{
  "model": "class-conditioned image diffusion model",
  "dataset": "crops of objects in photos (Visual Genome)",
  "train_examples": 123503,
  "image_size": 32,
  "horizontal_flip": true,
  "conditioning": "class",
  "arch": "dit",
  "objective": "v",
  "cond_dim": 256,
  "targets": ["object"],
  "num_classes": 300,
  "cond_dropout": 0.2,
  "norm": "layernorm",
  "activation": "relu",
  "mlp_ratio": 4,
  "head_dim": 64,
  "fused_qkv": false,
  "qk_norm": true,
  "inner_norm": true,
  "patch_size": [2, 2],
  "layers": 16,
  "width": 128,
  "positions": "learned",
  "optimizer": "adamw",
  "lr": 0.0025,
  "beta1": 0.95,
  "beta2": 0.98,
  "eps": 1e-10,
  "steps": 10400,
  "batch_size": 128,
  "epochs": 10.8,
  "lr_schedule": "cosine",
  "final_lr_fraction": 0,
  "warmup_steps": 520,
  "weight_decay": 0.04
}
Rows from block 13 of a small class-conditioned image diffusion model, named by matrix and row number. Rows with one number belong to one neuron. Each number is 128 + 24 x the weight over its row's rms, rounded and kept within 0 to 255. All counts start at 0. Numbers have three digits each.
After each neuron's rows are labels from the 100 images, of 14976 (inputs lightly noised), where the neuron reaches its highest value: "colour at peak" is the nearest of a few named colours to the mean colour under the peak. Only what is clearly more common there than usual is listed. The data: crops of objects in photos (Visual Genome). In brackets: how many of the 100.
# fc1: MLP up (model.blocks.13.mlp.fc1.weight, 512x128), inputs 64-127
# fc2: MLP down (model.blocks.13.mlp.fc2.weight, 128x512, transposed), outputs 64-127

fc1.337:150163121122098167141146095133197097138153118148156127146129139122158108130158125073147134076126081134117112152143142165128157151182116140111124071126070130131150138087128137087128127149156153
fc2.337:151108187132104092114085133141126109171138140128097049112138133139144154126089170140123148108128121107122127109146091158123141131128125154118132114108128110133143131146126133155117144157133133
colour at peak: white (87)

fc1.49:166115125121132144104156126121151166129146160111130127216115153152105138167136084111089117099112089141153124155149118086137146108144116086127146169112141138118087118108152186142106133136144119
fc2.49:128127109185092119112063160125131169149132114109078158116135133136144125170139131148152140114148144191100146138126108117088138151158145145148149128113118124111125155161115153139097115159111147
colour at peak: blue (55)

fc1.467:061128131148139135085113091128179137141133132121107148082124138137172144133129135127087126157133082159120140130119072121088105143151130132149133143155121135111122128144150157140094093113177127
fc2.467:116166189019146097130099076143136154112160152169116100140134130116141133138137135130121116121081107111172140095144131106169089125175108122142089116123122130136141142110084117135123110135100127
colour at peak: orange (36); yellow (32)

fc1.510:135162152147080141100114096165106118130159116093070139105152128167173136108122130119115184118139122115101138130139131159111135145144164126138190098123127096112136108127141143127168085120139095
fc2.510:153133180069139094153072151122082150138143130139120134111185137128154068125135098118089141139139129126121157115145125110114146146121146127133112117137118168119134157121148131101164122118160176
colour at peak: yellow (58)

fc1.143:102083122158121127089109109129120115129171114113170117180126127119151145153164135117130178111111113156066145154178133164091101151100144139147123106141139130130154139165122145106109135132114124
fc2.143:123140148057141154127128091117115102127158137162114149141122139149102160123100091157107092113086121105110120111155120143091147182095126113150110124134165149136132152098120119107128158150099120
colour at peak: cyan (30)

fc1.368:120110106136177141116099152167115136099125127102141137117085141144148086155124106142136151112157135136087121153160122157121137120146121167156121126164090115076148201120078164128094109130130114
fc2.368:099138119083101141122167165109144138153128108148140092126143131113129106120111172116133159093109150176102129139136130144125100168138116165119140093130154134098138087110182142138121101150126101
colour at peak: yellow (41); green (25)

fc1.131:106133111133078115132130071094089136135092160110087136075109092133154119107114116117121158116132121108143173167147131132134139160115135127147167113124092108117135164138131092164114117126126162
fc2.131:144140136049149108165103116105165140125129125155136126108134130139104118147105082131093109170142156140096130077134126106131140125149122159156099099132134124134133156125142117145131104118126103
colour at peak: yellow (37); orange (26)

fc1.51:124115138147078164111159141106135114147118129116101135198118118154119097150148143088119080106089128132105135121147139140090132133127143101152193108148104134116123150122173125141130092087152148
fc2.51:133131153086156124103148164130096145104129158140139141142124124132158167145140150135108136122067111112140140121160117101122121132101144075115102154124151120121125136097110145109126096106175121
colour at peak: cyan (43); green (34)

fc1.186:146114138127110124153113137109095115071114153080167126180104122130153108130135149116163121089091120138116145134148145147099138150130141100137134081133118114093106170115142135136120108100184136
fc2.186:144139134071144123111096146140100135052150149134134132146097118133125134145164125165170129151110128128128160111158128155116120140112125077123114143107115128170123208120115150112127128111163143
colour at peak: cyan (35); green (28)

fc1.206:074136144157098124124156117142144139103114132141117083094112137138139074098109114109115160081149137104100123098133131154096130129152107152107149126143094104119127155124134121137157126133152140
fc2.206:161155163059109105130138143146101133131133147162129187126042117124142096139117143170131124128134120088102125127173152114103106114126117110134101098152111165120134160116114105145147105122143114
colour at peak: yellow (33)

fc1.15:170107101158145172130112147117106110118146135125146120202184079161132130108189110132149102127097082131147106149118117116134123142122127162152137151146143139138101125081122105143116111133140113
fc2.15:147136095107111087107091191141147138134138126098076159141106121130109138115132131129126157141129151145130140156142109152071104105107132075148134135107121138129137123151154148125143086103102132
colour at peak: blue (40)

fc1.427:105106177160102148109105111156098145126130126100092132123101179105123154092136123116118112130118148114099135146145141069130127115111128118113127103158126083129136113145120094167154161101100113
fc2.427:136158123100135119129137196120190159163103119121113095137142151138128128129086120130143147108131100136128137109158137096144146128114113118086123118127126202103119150091139126156184096145136163
colour at peak: yellow (48)

fc1.213:124122177146083182134157105138125160114117139134160148107136114132156157167124112098105120107117152122103118139118132116124146138108118161151136114151111202109124103103131070137124127137142162
fc2.213:085125065064120171091191160121140141122094132165136106131128142145099153081122121099106129105124122131142092142139163149099129124112099152127120106133158116150128096075114077114126122123116105
colour at peak: brown (62)

fc1.205:126124130144134105134159129133142149114140091126160140134113112143158116059199127088125135155146095124150150114149129130122151127137122124120111098167120091148132125124114148138137100113129134
fc2.205:122130140094163182079101127152036130104154164137134076131129122143181143080127136133115125156123119142113122181166111127143142128126191141126110149140135124159125089133134145111131135139149129
colour at peak: grey (70)

fc1.103:077114104131145120073131132125117127136166116115148111190146105120166136153148152121177149161125072163102126116143128140129119130138146169132121141113156141095146115136122137129107138117151154
fc2.103:149118096091126086154122097156136101147143125121074154128116136134122142127154097135100134127103127105090144124130152150112123208118143094138118119106153114137137137135131079118113138150156139
colour at peak: cyan (26)

fc1.402:147099126118113112130084116117143193125146177109152162146147117139130147149145101135115103121149113100153115143165147100135105121133155131118101188155148120125077140117148160122139143117127115
fc2.402:130132105135117161094114145094121177145188112120086149130114156134129145167170124109121115118193181146094147080112105107122132111117090115141162137109107132105119136157133147123097149112131125
colour at peak: red (41)

fc1.36:129121146164139124104076103090138101099120113126150172172111109132112069140139052147126093126134116137141117151152104159135119120112123135168104118113071133100141126112072133091128095127120121
fc2.36:115102158074122180150153124134102131108158124129087178120133143130129122114119091169151120120094140158128144143154107134132108108166122119107112118154096125150122122122133143117132126131122127
colour at peak: cyan (52); blue (43)

fc1.204:126172140150136121060178132151116141126124125098140123097132114140131139124135100096110138136172084126175152099128164148133172137118139142123138178176132099110096119119120126113117089114174157
fc2.204:156125205103109117184130160168123159108104144111138130105129120121149152124117152109149125155155168090169176158173119128152141108162086127091158126143092103150116134108127126153140113091160116
colour at peak: yellow (33); orange (26)

fc1.280:177152131158122125126144109152141145127089169115157148144129117123145115164132130138116122106150116109157125127147088109089140119100088155108114170127107107109136149104136138106100134115151128
fc2.280:094111158051116165083157104133177087107091127172099116118127126126104095122140092127131119103109125109150116154133133120104124092141112089106104104119109117134106121122141100130108092118158124
colour at peak: grey (65)

fc1.456:126100100141158122147167116128134086098158093102107105152143129106168125120127153136129164129102107169115172127144123142103136138154134151167193133125151121083182145153127144069121105089116125
fc2.456:117155135070179146133112110129130103180118124127092123129115116128126137074151135152115117115138142142146142128122118143155103114105136103107127159151119168118126106121143160176163122165142158
colour at peak: white (91)

fc1.486:176126126133086112093159122125110138113119171102104148145103094128155135176118119147135108115102118109158130124134129116106102119098135119154157159139117113150125128102146114158148120109184116
fc2.486:106111151097141136119135157152124159137131151118062140128142163125162138156155114119155160074115136135127137119128116136113114114094119118140117107111102140144103137131118095121119093098156129
colour at peak: green (35)

fc1.263:106107136130102094140140136127112097163152128116143131182138104104124100123096170112132143100079160147118113122159095134122144123170125124129196154173158159110141153127107138136146122091185138
fc2.263:112116183159200170132124152162177149098143114117137148149132145132141104117112128138151124091099079113132168145118128110137106151134123134121162129133108090123114132122093113136130106131147124
colour at peak: cyan (57)

fc1.120:126093137171109147147120106130154058141093143155140127190112106086154102120137145136116153131119141131117161110194112134116112145148130132124136102135099098149183151117156102130117122104155119
fc2.120:111133167091120146118094113111117134131120086119122136115160126125093104163154073095101125150137095152161113118118116172092151139163144137114128100110106131101130142105135133118117101133132135
colour at peak: white (38)

fc1.420:138130109141133142108115159087120110132100107124174134185143092144121135141085153121130138130149122101161105090166094125113141128190090134184164109126126106168085129106118136139089118124115134
fc2.420:102116153163121158104111126126151125123110137120135115129134163120112112129117077103139159097144086089159123121136096133151153156197095126120134138070100112128120130097149124132095098143112139
colour at peak: blue (52); cyan (48)

fc1.160:138106130110099154156100135125147131142140197090124141132132109156153136183151101151102133130139132157099117125157082138099098137107148117137143117135092136099113078104127109088109114093153146
fc2.160:101145102084147122109139159133138136150105133141127090121191093134158138095105100095096146150132152156118113164108165139141091082147108162134114113147159077123129108107132118085114142127150107
colour at peak: brown (66)

fc1.156:118165161153112175123181137123156136066139139158169145127127128135152121156178142104114106118111138089148133133132158116118157136112135176115121110108129101131121134171136112126104095118125086
fc2.156:125143173069140097114101111134130154168143110141113102136108135123140129099108128150115138090132102062205123180175120130109104151069130130106111132104175143143132129090124127148148139111106153
colour at peak: grey (61)

fc1.182:095135125158150137118119121136165167089108104124106105079137158102120133117176108090134131121146102110137103140155179125146174112162103105092170112191122112132090124148176152143132146109157101
fc2.182:096146143097180132106076135122103165126106133131160156109121111106116125122132107191138140115091104133116134111156154098165101074154158120127138146124106126125117111140121128093119117155136139
colour at peak: orange (35)

fc1.357:091130119112094126134130133161124171136118105145131140090160100135120099164074116109130142112134101113126149119154095156101148143130113135135131126150114088109128141092101120106121097095149133
fc2.357:140133146193149147150097177147091160119124130123107136110115119125135122129120105151146163143146198074135148171101100125138132169115084154127098121147142160132142145125135113148114125091181109
colour at peak: yellow (75)

fc1.240:131115123117180149071147115128131187129162130084122138068119145137135100111145090121129105144169116116158129125140132164091130153092127104144133133172113114181074151101102155138084084108147107
fc2.240:149128094168136144190126142141116189137166151127130121157128124135177117151137188130105129149086141153127118110128143131137147120100145145158149162201141117153152094145145151089173129113116114
colour at peak: orange (36)

fc1.338:155146084082121130163136132145142118122134107111142124133124115101143218115122119120173116123176098152135116130086121103154129102151117165133164159140132131116124097138136144176132098149127154
fc2.338:135158097215095151123110107121152139146128120106147137148125145100123179140150126130099108132137134125108155134038107111144127124158123130131166139132104085131107116118092124098141124128133183
colour at peak: grey (66)

fc1.462:141142176129102127137154139130156115115137110146134144167119151127109145152115130153152127133136104163162135144120146135122131151106098132173121129105133135132103145104098113108127127123156163
fc2.462:148106114125149111169126134143145052188128155107109149129126165140113187122103198172139124141113131139152135156137112117157101133133134106126156146134140136101125119156127134129108135173146128
colour at peak: cyan (34)

fc1.227:088140098105158131115152120125114111146119168135117163101076089123132080142130152095110172140171096109117117125162144111112181150109134130144119100171114131138148131147111103095103119117164097
fc2.227:115124073140082170127116132148129077137113110156162072130140138152143162139093122202115130182114145139118161135104123120147126161112106138082125121094136196118125113127120126142121132130095113
colour at peak: orange (41)

fc1.305:145084135139135128150113130132136173121132130145125130150152101190155105160145115156118088073108087158128160113132123170133111128132146139107111136128132129073110138124123101100120130150146167
fc2.305:165096117136081112108125154112169177145127146089105134106113130132105083122134138115150115101118154118156121181115098161100147136100175151112141109130140133116131131094085113142101135098094137
colour at peak: green (29)

fc1.151:138131161116165118141149151106165180109097139103100161091115136198133111141120066124112108117131117132130090110144155120127111137123122160117174141113103148120075153143138149127129121141170135
fc2.151:180132134167121128168136182124074139115103103135140141130136118101149137120121205129168157129121171149146139133122131119140124118115132111116164158111135103121135115132137165119128126128101135
colour at peak: brown (69)

fc1.505:086139134136126115117131137122110102104140124151095087132118159128164125125131140114167141104129132202115155150099104120153128167109126115111068105108142142123111132127152112132125091084165157
fc2.505:157134121162126104171130107139121018140105125117058170146114144137142109140116158152116134093155164120127153146138144141149154153140113122108134118149105133148127128144116110119111122150108159
colour at peak: pink (27)

fc1.497:152125133137099117137100135107128122157138130101117074156137094153152086138135159095129125119086095127135147140151096148143159156127122135159165120139148104071126115122087141159131117117183126
fc2.497:124136130114167138105076124141160131094141119152124151138164129123130152137101150153115137168096103098075130139146125114106133142099136085130115147119138144129137148100098129164149114111159139
colour at peak: green (54); cyan (25)

fc1.364:126122135130104124152164149128117127117187137093110130114107114124161123153136119066114135175142134141093127118135090156113112117120133144218098103153095114112133127090141084107096106124108149
fc2.364:150111195125129110122127172118148167124151137150145115123134126120167141113133115147161139148132081133090093088175124079157116119092114120187140121137095151142136121148124140107134114120136112
colour at peak: grey (61)

fc1.14:109110122151121153124134095146143082090127127159164128121136149120133147092158146176113135132145131156120109136120136149101170159095164152104104118128107094143107163135155067129126087127130159
fc2.14:098120154108079094116155136137121156135130122131144108149141158114105132115144170120135139118135158105112124151121128138131104089144125106101093136156092207114118104135120129120135133087122129
colour at peak: pink (33)

fc1.225:101133108145180126109111098151148144121108095152147104067087125114131131130099146102131154115114084118155164142144161119128122132112130110115158145174080123167164117081125123122128087093129132
fc2.225:143122105100124186173150144138091103150121171125206106139147123125133137139161127143102098110097150119181088096146144118185109135157117139158111098117117136132132141130139128115100136092102150
colour at peak: orange (48); pink (26)

fc1.345:117181164171141127186105124149143111123116119153176142169123102142135126128132108148138114149139101129176124145102143130132136156152114149116164142071128154116102145124118144125120092075164152
fc2.345:195148160070132103130131157118124086124112115119139167107123144100099204134137159136130106130144147114150063092145082122088183138139135114129144146154092110118119111171088158115106143134085150
colour at peak: blue (32)

fc1.63:148131142155127171123131101176138082129104156143129132052125095083136132117096126097105162154144144119107135129173154127107162162133135136095118121137150114131183120126148125111147089105167128
fc2.63:138137147087142112142205117132117136138132128131159131155131142120122157190152155120118109143121115115095146126124128091148153128145129092155148151103136120123126133099097131149107133124134132
colour at peak: white (44)

fc1.421:132116149163106118132124137173116091101096102123087117228117143111118133146082150154110149129116115148141166167141104127124134155120121163126128126157080130094176155123123169109155123124147135
fc2.421:113117163100158132124084111140140099161109123114082139125116123124128118100083126117170144131166152116177143134144111100116144142126147112108173113106108106087128131149139161135082114125124145
colour at peak: cyan (41); blue (25)

fc1.437:142114138156144142127122126099146114101110135141137111115068129136130124135170114111122132118113113171144123149103165121100134161113134113107078128152131132042114124108108115139106086111161189
fc2.437:188162087110151143121128082120120068151146160120130154123154138134149116130102153144145126096136159147130142172150163115115125129115125133117105097137157107093153106155104104133127137170110143
colour at peak: grey (66)

fc1.211:119109092096117137089169138134147111139149155117108183094162117109142150139136121117136124147121116109120080166117144137128156120160128166125154161155162148164145148126139140121127098107126126
fc2.211:146140110196128135141089118143136164146126138144140103146118136154146134168123113113091124118168115143086133071081126121114136133177123112156136134138178155131170127120141121157129134074155098
colour at peak: orange (47)

fc1.52:152139131182090130164120122162121075112082103155135124189142121092153110136118172112139182122119137121120161134192124127103122174119114151129125120115111123116178167153140120127129129103122137
fc2.52:119135149090162139118151094118166106143115121123124146099093101116105106072131088100131117112127141138137116137114108097114085122153113141127136096095123116083130147111141104158104145129157144
colour at peak: white (43); pink (29)

fc1.267:080124148171141144076109123138111132148150154148128123108073122138135126135118109111139141163150191133166168157144131106109133142106104134137136129130097103084141123109122121120165104131175149
fc2.267:139137201093141118135131128156157171102161106108152110106132118140107116128116113119154134156160114168111149129137115054156104122114114157114106086112111126099145141146158136160142158110192164
colour at peak: yellow (38)

fc1.428:151095135137107108186147128129150120176141126148077131123109115133136135113167104120115130122169093106105119134154073146117120105114121163106124166134139105134134154147101149114137145135090113
fc2.428:146128167127079104118102155119091172097120126128087123120138112130153079112178157143139139108176132162139122129144131160138146137144102182102146139140102148122114132117128115070138133112072107
colour at peak: red (35)

fc1.265:164098154161101174155115118118053124151136130075154132182142130120148150135161139099152107150126128120092122146136154133096154152119090135142126116125144116174092158149141135103113128113128119
fc2.265:150139114135149137144085141137078119148151113132123145149174166116167117116139151167150136102087151113125144149151090129131142129126136118120147158139131134089133068132106143094098123146069163
colour at peak: blue (31)

fc1.164:126147140174108147131121139176120083105078121149103112118119108098143118142102148103131178110125137137135176098187125146088136161116127167138123131125107132124187158143132134125151099098132131
fc2.164:131123133102137116135209130130148119076094121120114134117169124119114158077127119127123118090128157108130124154136116173115118143137130156128159094134112124162124129086142100146102160125105133
colour at peak: white (45); pink (31)

fc1.473:126102138131135179142150120124187148102079088138141171148132122116140181111161149097108136088132131114161120152120155163131098145110138122126105100154137117116125127158138092105149129104129157
fc2.473:146119118192124104082161106118135146118135095150167106123119141126090125145131135133131126151082166107086123096093113091122107132178114107127096129129143120134122132139136130129113124104092088
colour at peak: grey (69)

fc1.406:120124123132159135156101143159107091124116139141098115081132145104173100116153145098138190136096094154162168152141142152114160132142171165162183163150124137164150150120106121108129108115142121
fc2.406:143131133091126090166179202112108102090134132115135115130111111119119128157134170141122122089113166160120137116145096151124160112173118118116158166126140168135134143133168137154131110125134128
colour at peak: white (25); pink (25)

fc1.224:125121115154108151113175082113114115137132129131111121148110129132136132116191149141115142117173159118146138143134094122133182146143133115140160106146087141160131151149106125100148114120171094
fc2.224:108102117143127171101133111156126108127102147137175111127138140127141141127126110119131161158112144127144142140134122119137153127158165110123175141137097136138125119126148177159133097152162086
colour at peak: grey (60)

fc1.433:167128115149108163139165132095105101139091117135100094132117090115159078142148112115156161156080141160101181101087127131135134128091112106101092144151103140106148101156129115115126090090160121
fc2.433:152127114166177097159175123142134023104129121126142177136122150133135105120088125116110136128137128102144141173126147139129127120112085092131098147133117157134110147154141134154156092140113109
colour at peak: pink (42); white (32)

fc1.141:151108111167163088134137101130096098128164118105138115147113105105138116138121104113095111166102122135134154131154137098123128160119131122139124139155136165112157142095140129107144119119114118
fc2.141:090094124068047175154139130113155089181145136175122086120136110133106167151087138157114126145132150145122087158146130103161124112132117121107134150110093121109129127156128109149098121142127103
colour at peak: grey (79)

fc1.320:139137139098118108139120117156124143077133114109106093156148126163134118126135129120127115099089089158137144110155129131121125148151140130143156136144147121071091130112159102127149121113212132
fc2.320:093136101141159158115135123143133169144134144132093175123119124119098172121112131159156141123094128124103143146117117139116118140076124082127108122100108146114119144085092117148127110131150115
colour at peak: green (83)

fc1.73:127094093162141125108123111117131113098159146121169147176135131116142156128128140118115125120147063100118123147158133099132151152147157110150117169119137171151141136135124170145117130120104127
fc2.73:104149134086135143183137132125075101170155137156113126146120120100123128141143079146096142105098164154095125088130113109104126163142125119113094149141094140115142153098111156109121139162120114
colour at peak: blue (41)

fc1.97:122144093148145098132161127092131163122124100155147106185145147145131133092149134146152086084175102111147115114139122123110172130144094147140139169119137095117090123112093143167131154127117105
fc2.97:143136107157127144066076139120157139132140121134078119117123119122112130087130108137133127136148151112175115162113090125150135135092163137165152116138139148131126106130116147106129103110123129
colour at peak: blue (32)

fc1.366:149111129129099109143086133113118125125137129110125133206142096128128123160067135108155116123133158124179119132168114111118161138177109129134138143149140154155101126113120136142177117113127145
fc2.366:127115168156138165101123134140137145102159122129129131113139113090103120119115068138140102109150120093158114133117107141145155110182160153129126108068115068147124149114139118117124125150122154
colour at peak: blue (65); cyan (35)

fc1.383:120102117138137107135138125127150114092125169088096131137097084135120141146152147107111141088090095156158172131134158156117117138154152098162151176216092155100146151127152111134126151129137142
fc2.383:165103109087105147088169137142095127149167128135101134120136128107117119159175100098133127092101145151155154193139088144096134134150165111143140119150129126137104128118115093118102135198139143
colour at peak: grey (62)

fc1.382:150128118125073123113086137137129150114132097123120113126138142125152164163164128100151144113119080105107167140143168107126150143145114140121112095162158129096144132140170149148149089102133170
fc2.382:104101078127150143099125169139116134173099141169095139130131136122135128143101132118129105124142177145121113172128110127095123156101115106085140115140126118114142133143115129138104102144136137
colour at peak: white (36); pink (29)

fc1.391:155116118175134133130100145099093134148113134083163109210107112191126100137093143110139102113119136155129180102158120135113141153122117155135155133106151131102081170138112141105089102116140117
fc2.391:106099186121132146127131179128106116108119105112113155120150109115143123098112130142138141077096111107148147133158113133099169120166129140114164111129087115116125083098114107131123136109115124
colour at peak: blue (41); cyan (37)

fc1.162:165119158144154141120153106148095136103115140135072094095109126130149098118129150146171138125159093152137108110103120133127158136126128125146139137123139118081138182135103131148105115112134151
fc2.162:146147116110128100112160142138159088097148106111069131144133158115128142132151177172138143130133091191095120183160140138103122125126152133126152150151143147116121103158151127124120168126125121
colour at peak: yellow (26)

fc1.66:098127134116163151097085081134131154125135103137118124083202124127140119117170126116114138122094147095128120126136121112126143151157164125136133100129171081142153169113105113094148113116120108
fc2.66:131158158122133098115139094153083132138120162140107119137099127135127131137120167134117130131063087147151140189156160105102105120159183162122113135108156204139127127120107140149156099116111121
colour at peak: orange (58)

fc1.365:089110130124119093152166111119127091142112113098113122163121090117152164133147152144126162146153162152142157123103128134090111154100120160153138125145128154152093126145109099101071123103194174
fc2.365:151144153106128156127101110144157093132132097118104192113121142124133196123111148131107163131171083077152156134120107122120154098092140126124183124127134130173090152116112129163125129069102152
colour at peak: white (55); pink (28)

fc1.381:170115119164168127112112134110132154085140160080141122201134115136149130148130129124114062135124118167123101129119153113114118152117105116138110096150122143127032127131139134100092094147163140
fc2.381:098132134117088126110059163142108174145141101112089134119138148117145116131113117130120134161166143132126141173148149111124161127090105142151141119125094093132103118089088129126115137121098141
colour at peak: blue (68)

fc1.147:093158123160140095110143123148140098106092118170103133079139115110166111099124172150169144166102083154124164112138139143100159128124140150137183139128152127130126149165132129148138137097120106
fc2.147:120151154057127087144136124119132125113116116102127083102129105140145109084131103113090129117134149101141149178138146144130118100176097162167172147149114134167114106117169089117147093137152113
colour at peak: yellow (25)

fc1.173:086141182148102129123111124160109139120136150133136124132144169144106096118112123127102122114094084174097127109129122145153150156138098134140123129143139149130112130151129112115156118135177105
fc2.173:080133053137170169144112168136106143123142104134097140125110151128125141118138119131184147134124163050158123130103137118158130164106114097142117142132092152132131122096092139146134111112167134
colour at peak: green (54)

fc1.70:154090149136128145149123140112175113124105081140147147117127125125112121069154097158145122165153137091128100076144108136105165148141101182138180090149099115141104156126128128128132130115139121
fc2.70:155110192070138151124124140143119159124149163117138102116143137098158130084117115117136145114120088138178110135184128120165114104148146158109095133127129123136116116107122138103146163120141107
colour at peak: grey (76)

fc1.124:123125142160169145147153106158092119152112125169143164077104076144184102106099098122138143124121104106127118101113159159127176141149140127126151119134187091108098166096110113120126115090127123
fc2.124:106176146110082139152129136123090167096138144147089143134146127095191134130128159126104121115123104149112115123154107153136122144130119170141159108092183100130124126102117122126138116132119094
colour at peak: orange (31)

fc1.102:120136142182099161128152092151131136149149162094152156158127142129134104166130130161110151132121156083099137151125156095107083144125117090102086100121054114135145125095147090148119143122150139
fc2.102:137146137006151115133149072146144124123136168123107138133126121112115132103103123122118131136122123147128134143159073134141178166147135164139135115111135127131151111145105145176109096141142120
colour at peak: pink (39); white (30)

fc1.408:112161139148086132099100109148111126116141166114126143116114105133177155136132130037131169128146128135102139168124138137096107165115133151168100153172143115118154177135168123137155118116109138
fc2.408:134158216000144098126119114152149105172130109149132104152155094132143104157121141151123119121129104136088136101186126126123128140135156123112115103150128140072113121128146134110165110112131150
colour at peak: yellow (26); pink (26)

fc1.429:148125124116079128181132169157110175119151106133145126122130102137140096143122116186159108124098151179126141121118094090138134161138098133093102143144143132090107112083137114139186091104148171
fc2.429:124163120141165102165135186102120107102145124114134188118134165121095127123150093094131093119126136133097108129083143133138144137133115113107100131102162098128150118131119172140123156122111146
colour at peak: brown (61)

fc1.199:137086118127130146150105153113165127086128101161176134200126109191149116121159123111116098092104099138146109127140144179123122167145146160135133139125154134130089180111110097127129125126129149
fc2.199:114128102132130103104120208132092112152138123128070136147124133135142112101125147141133138122088138143128147148129114168080152112138109086115144145108139104110115113071124135120121112126110165
colour at peak: blue (59)

fc1.82:161095147171129117159117116130133093113085139135137131219109149070121121112149159150109187099104123133143152105179149133102138118146119137101151139125104118157160146141147122128132104096143121
fc2.82:116139160085144137127084122110100124114109092140133135117154118123079125147126074110099108140121137141172117116131118162094161129177144121138106109122121118110119135100112143093108144131139132
colour at peak: white (25)

fc1.157:133092124122133178106156079133123137125139180130143152148114117133125135152118089149104114133106129103075132165132118131117131141171140106109159123159078160115126109091139089115128120165173161
fc2.157:096135151087111111105162071140139130104107176130113139129124126133119128070139139095133106129102145142152106164099145144148131093163114084102128114120124130137121096128124131096086153144167102
colour at peak: grey (62); pink (27)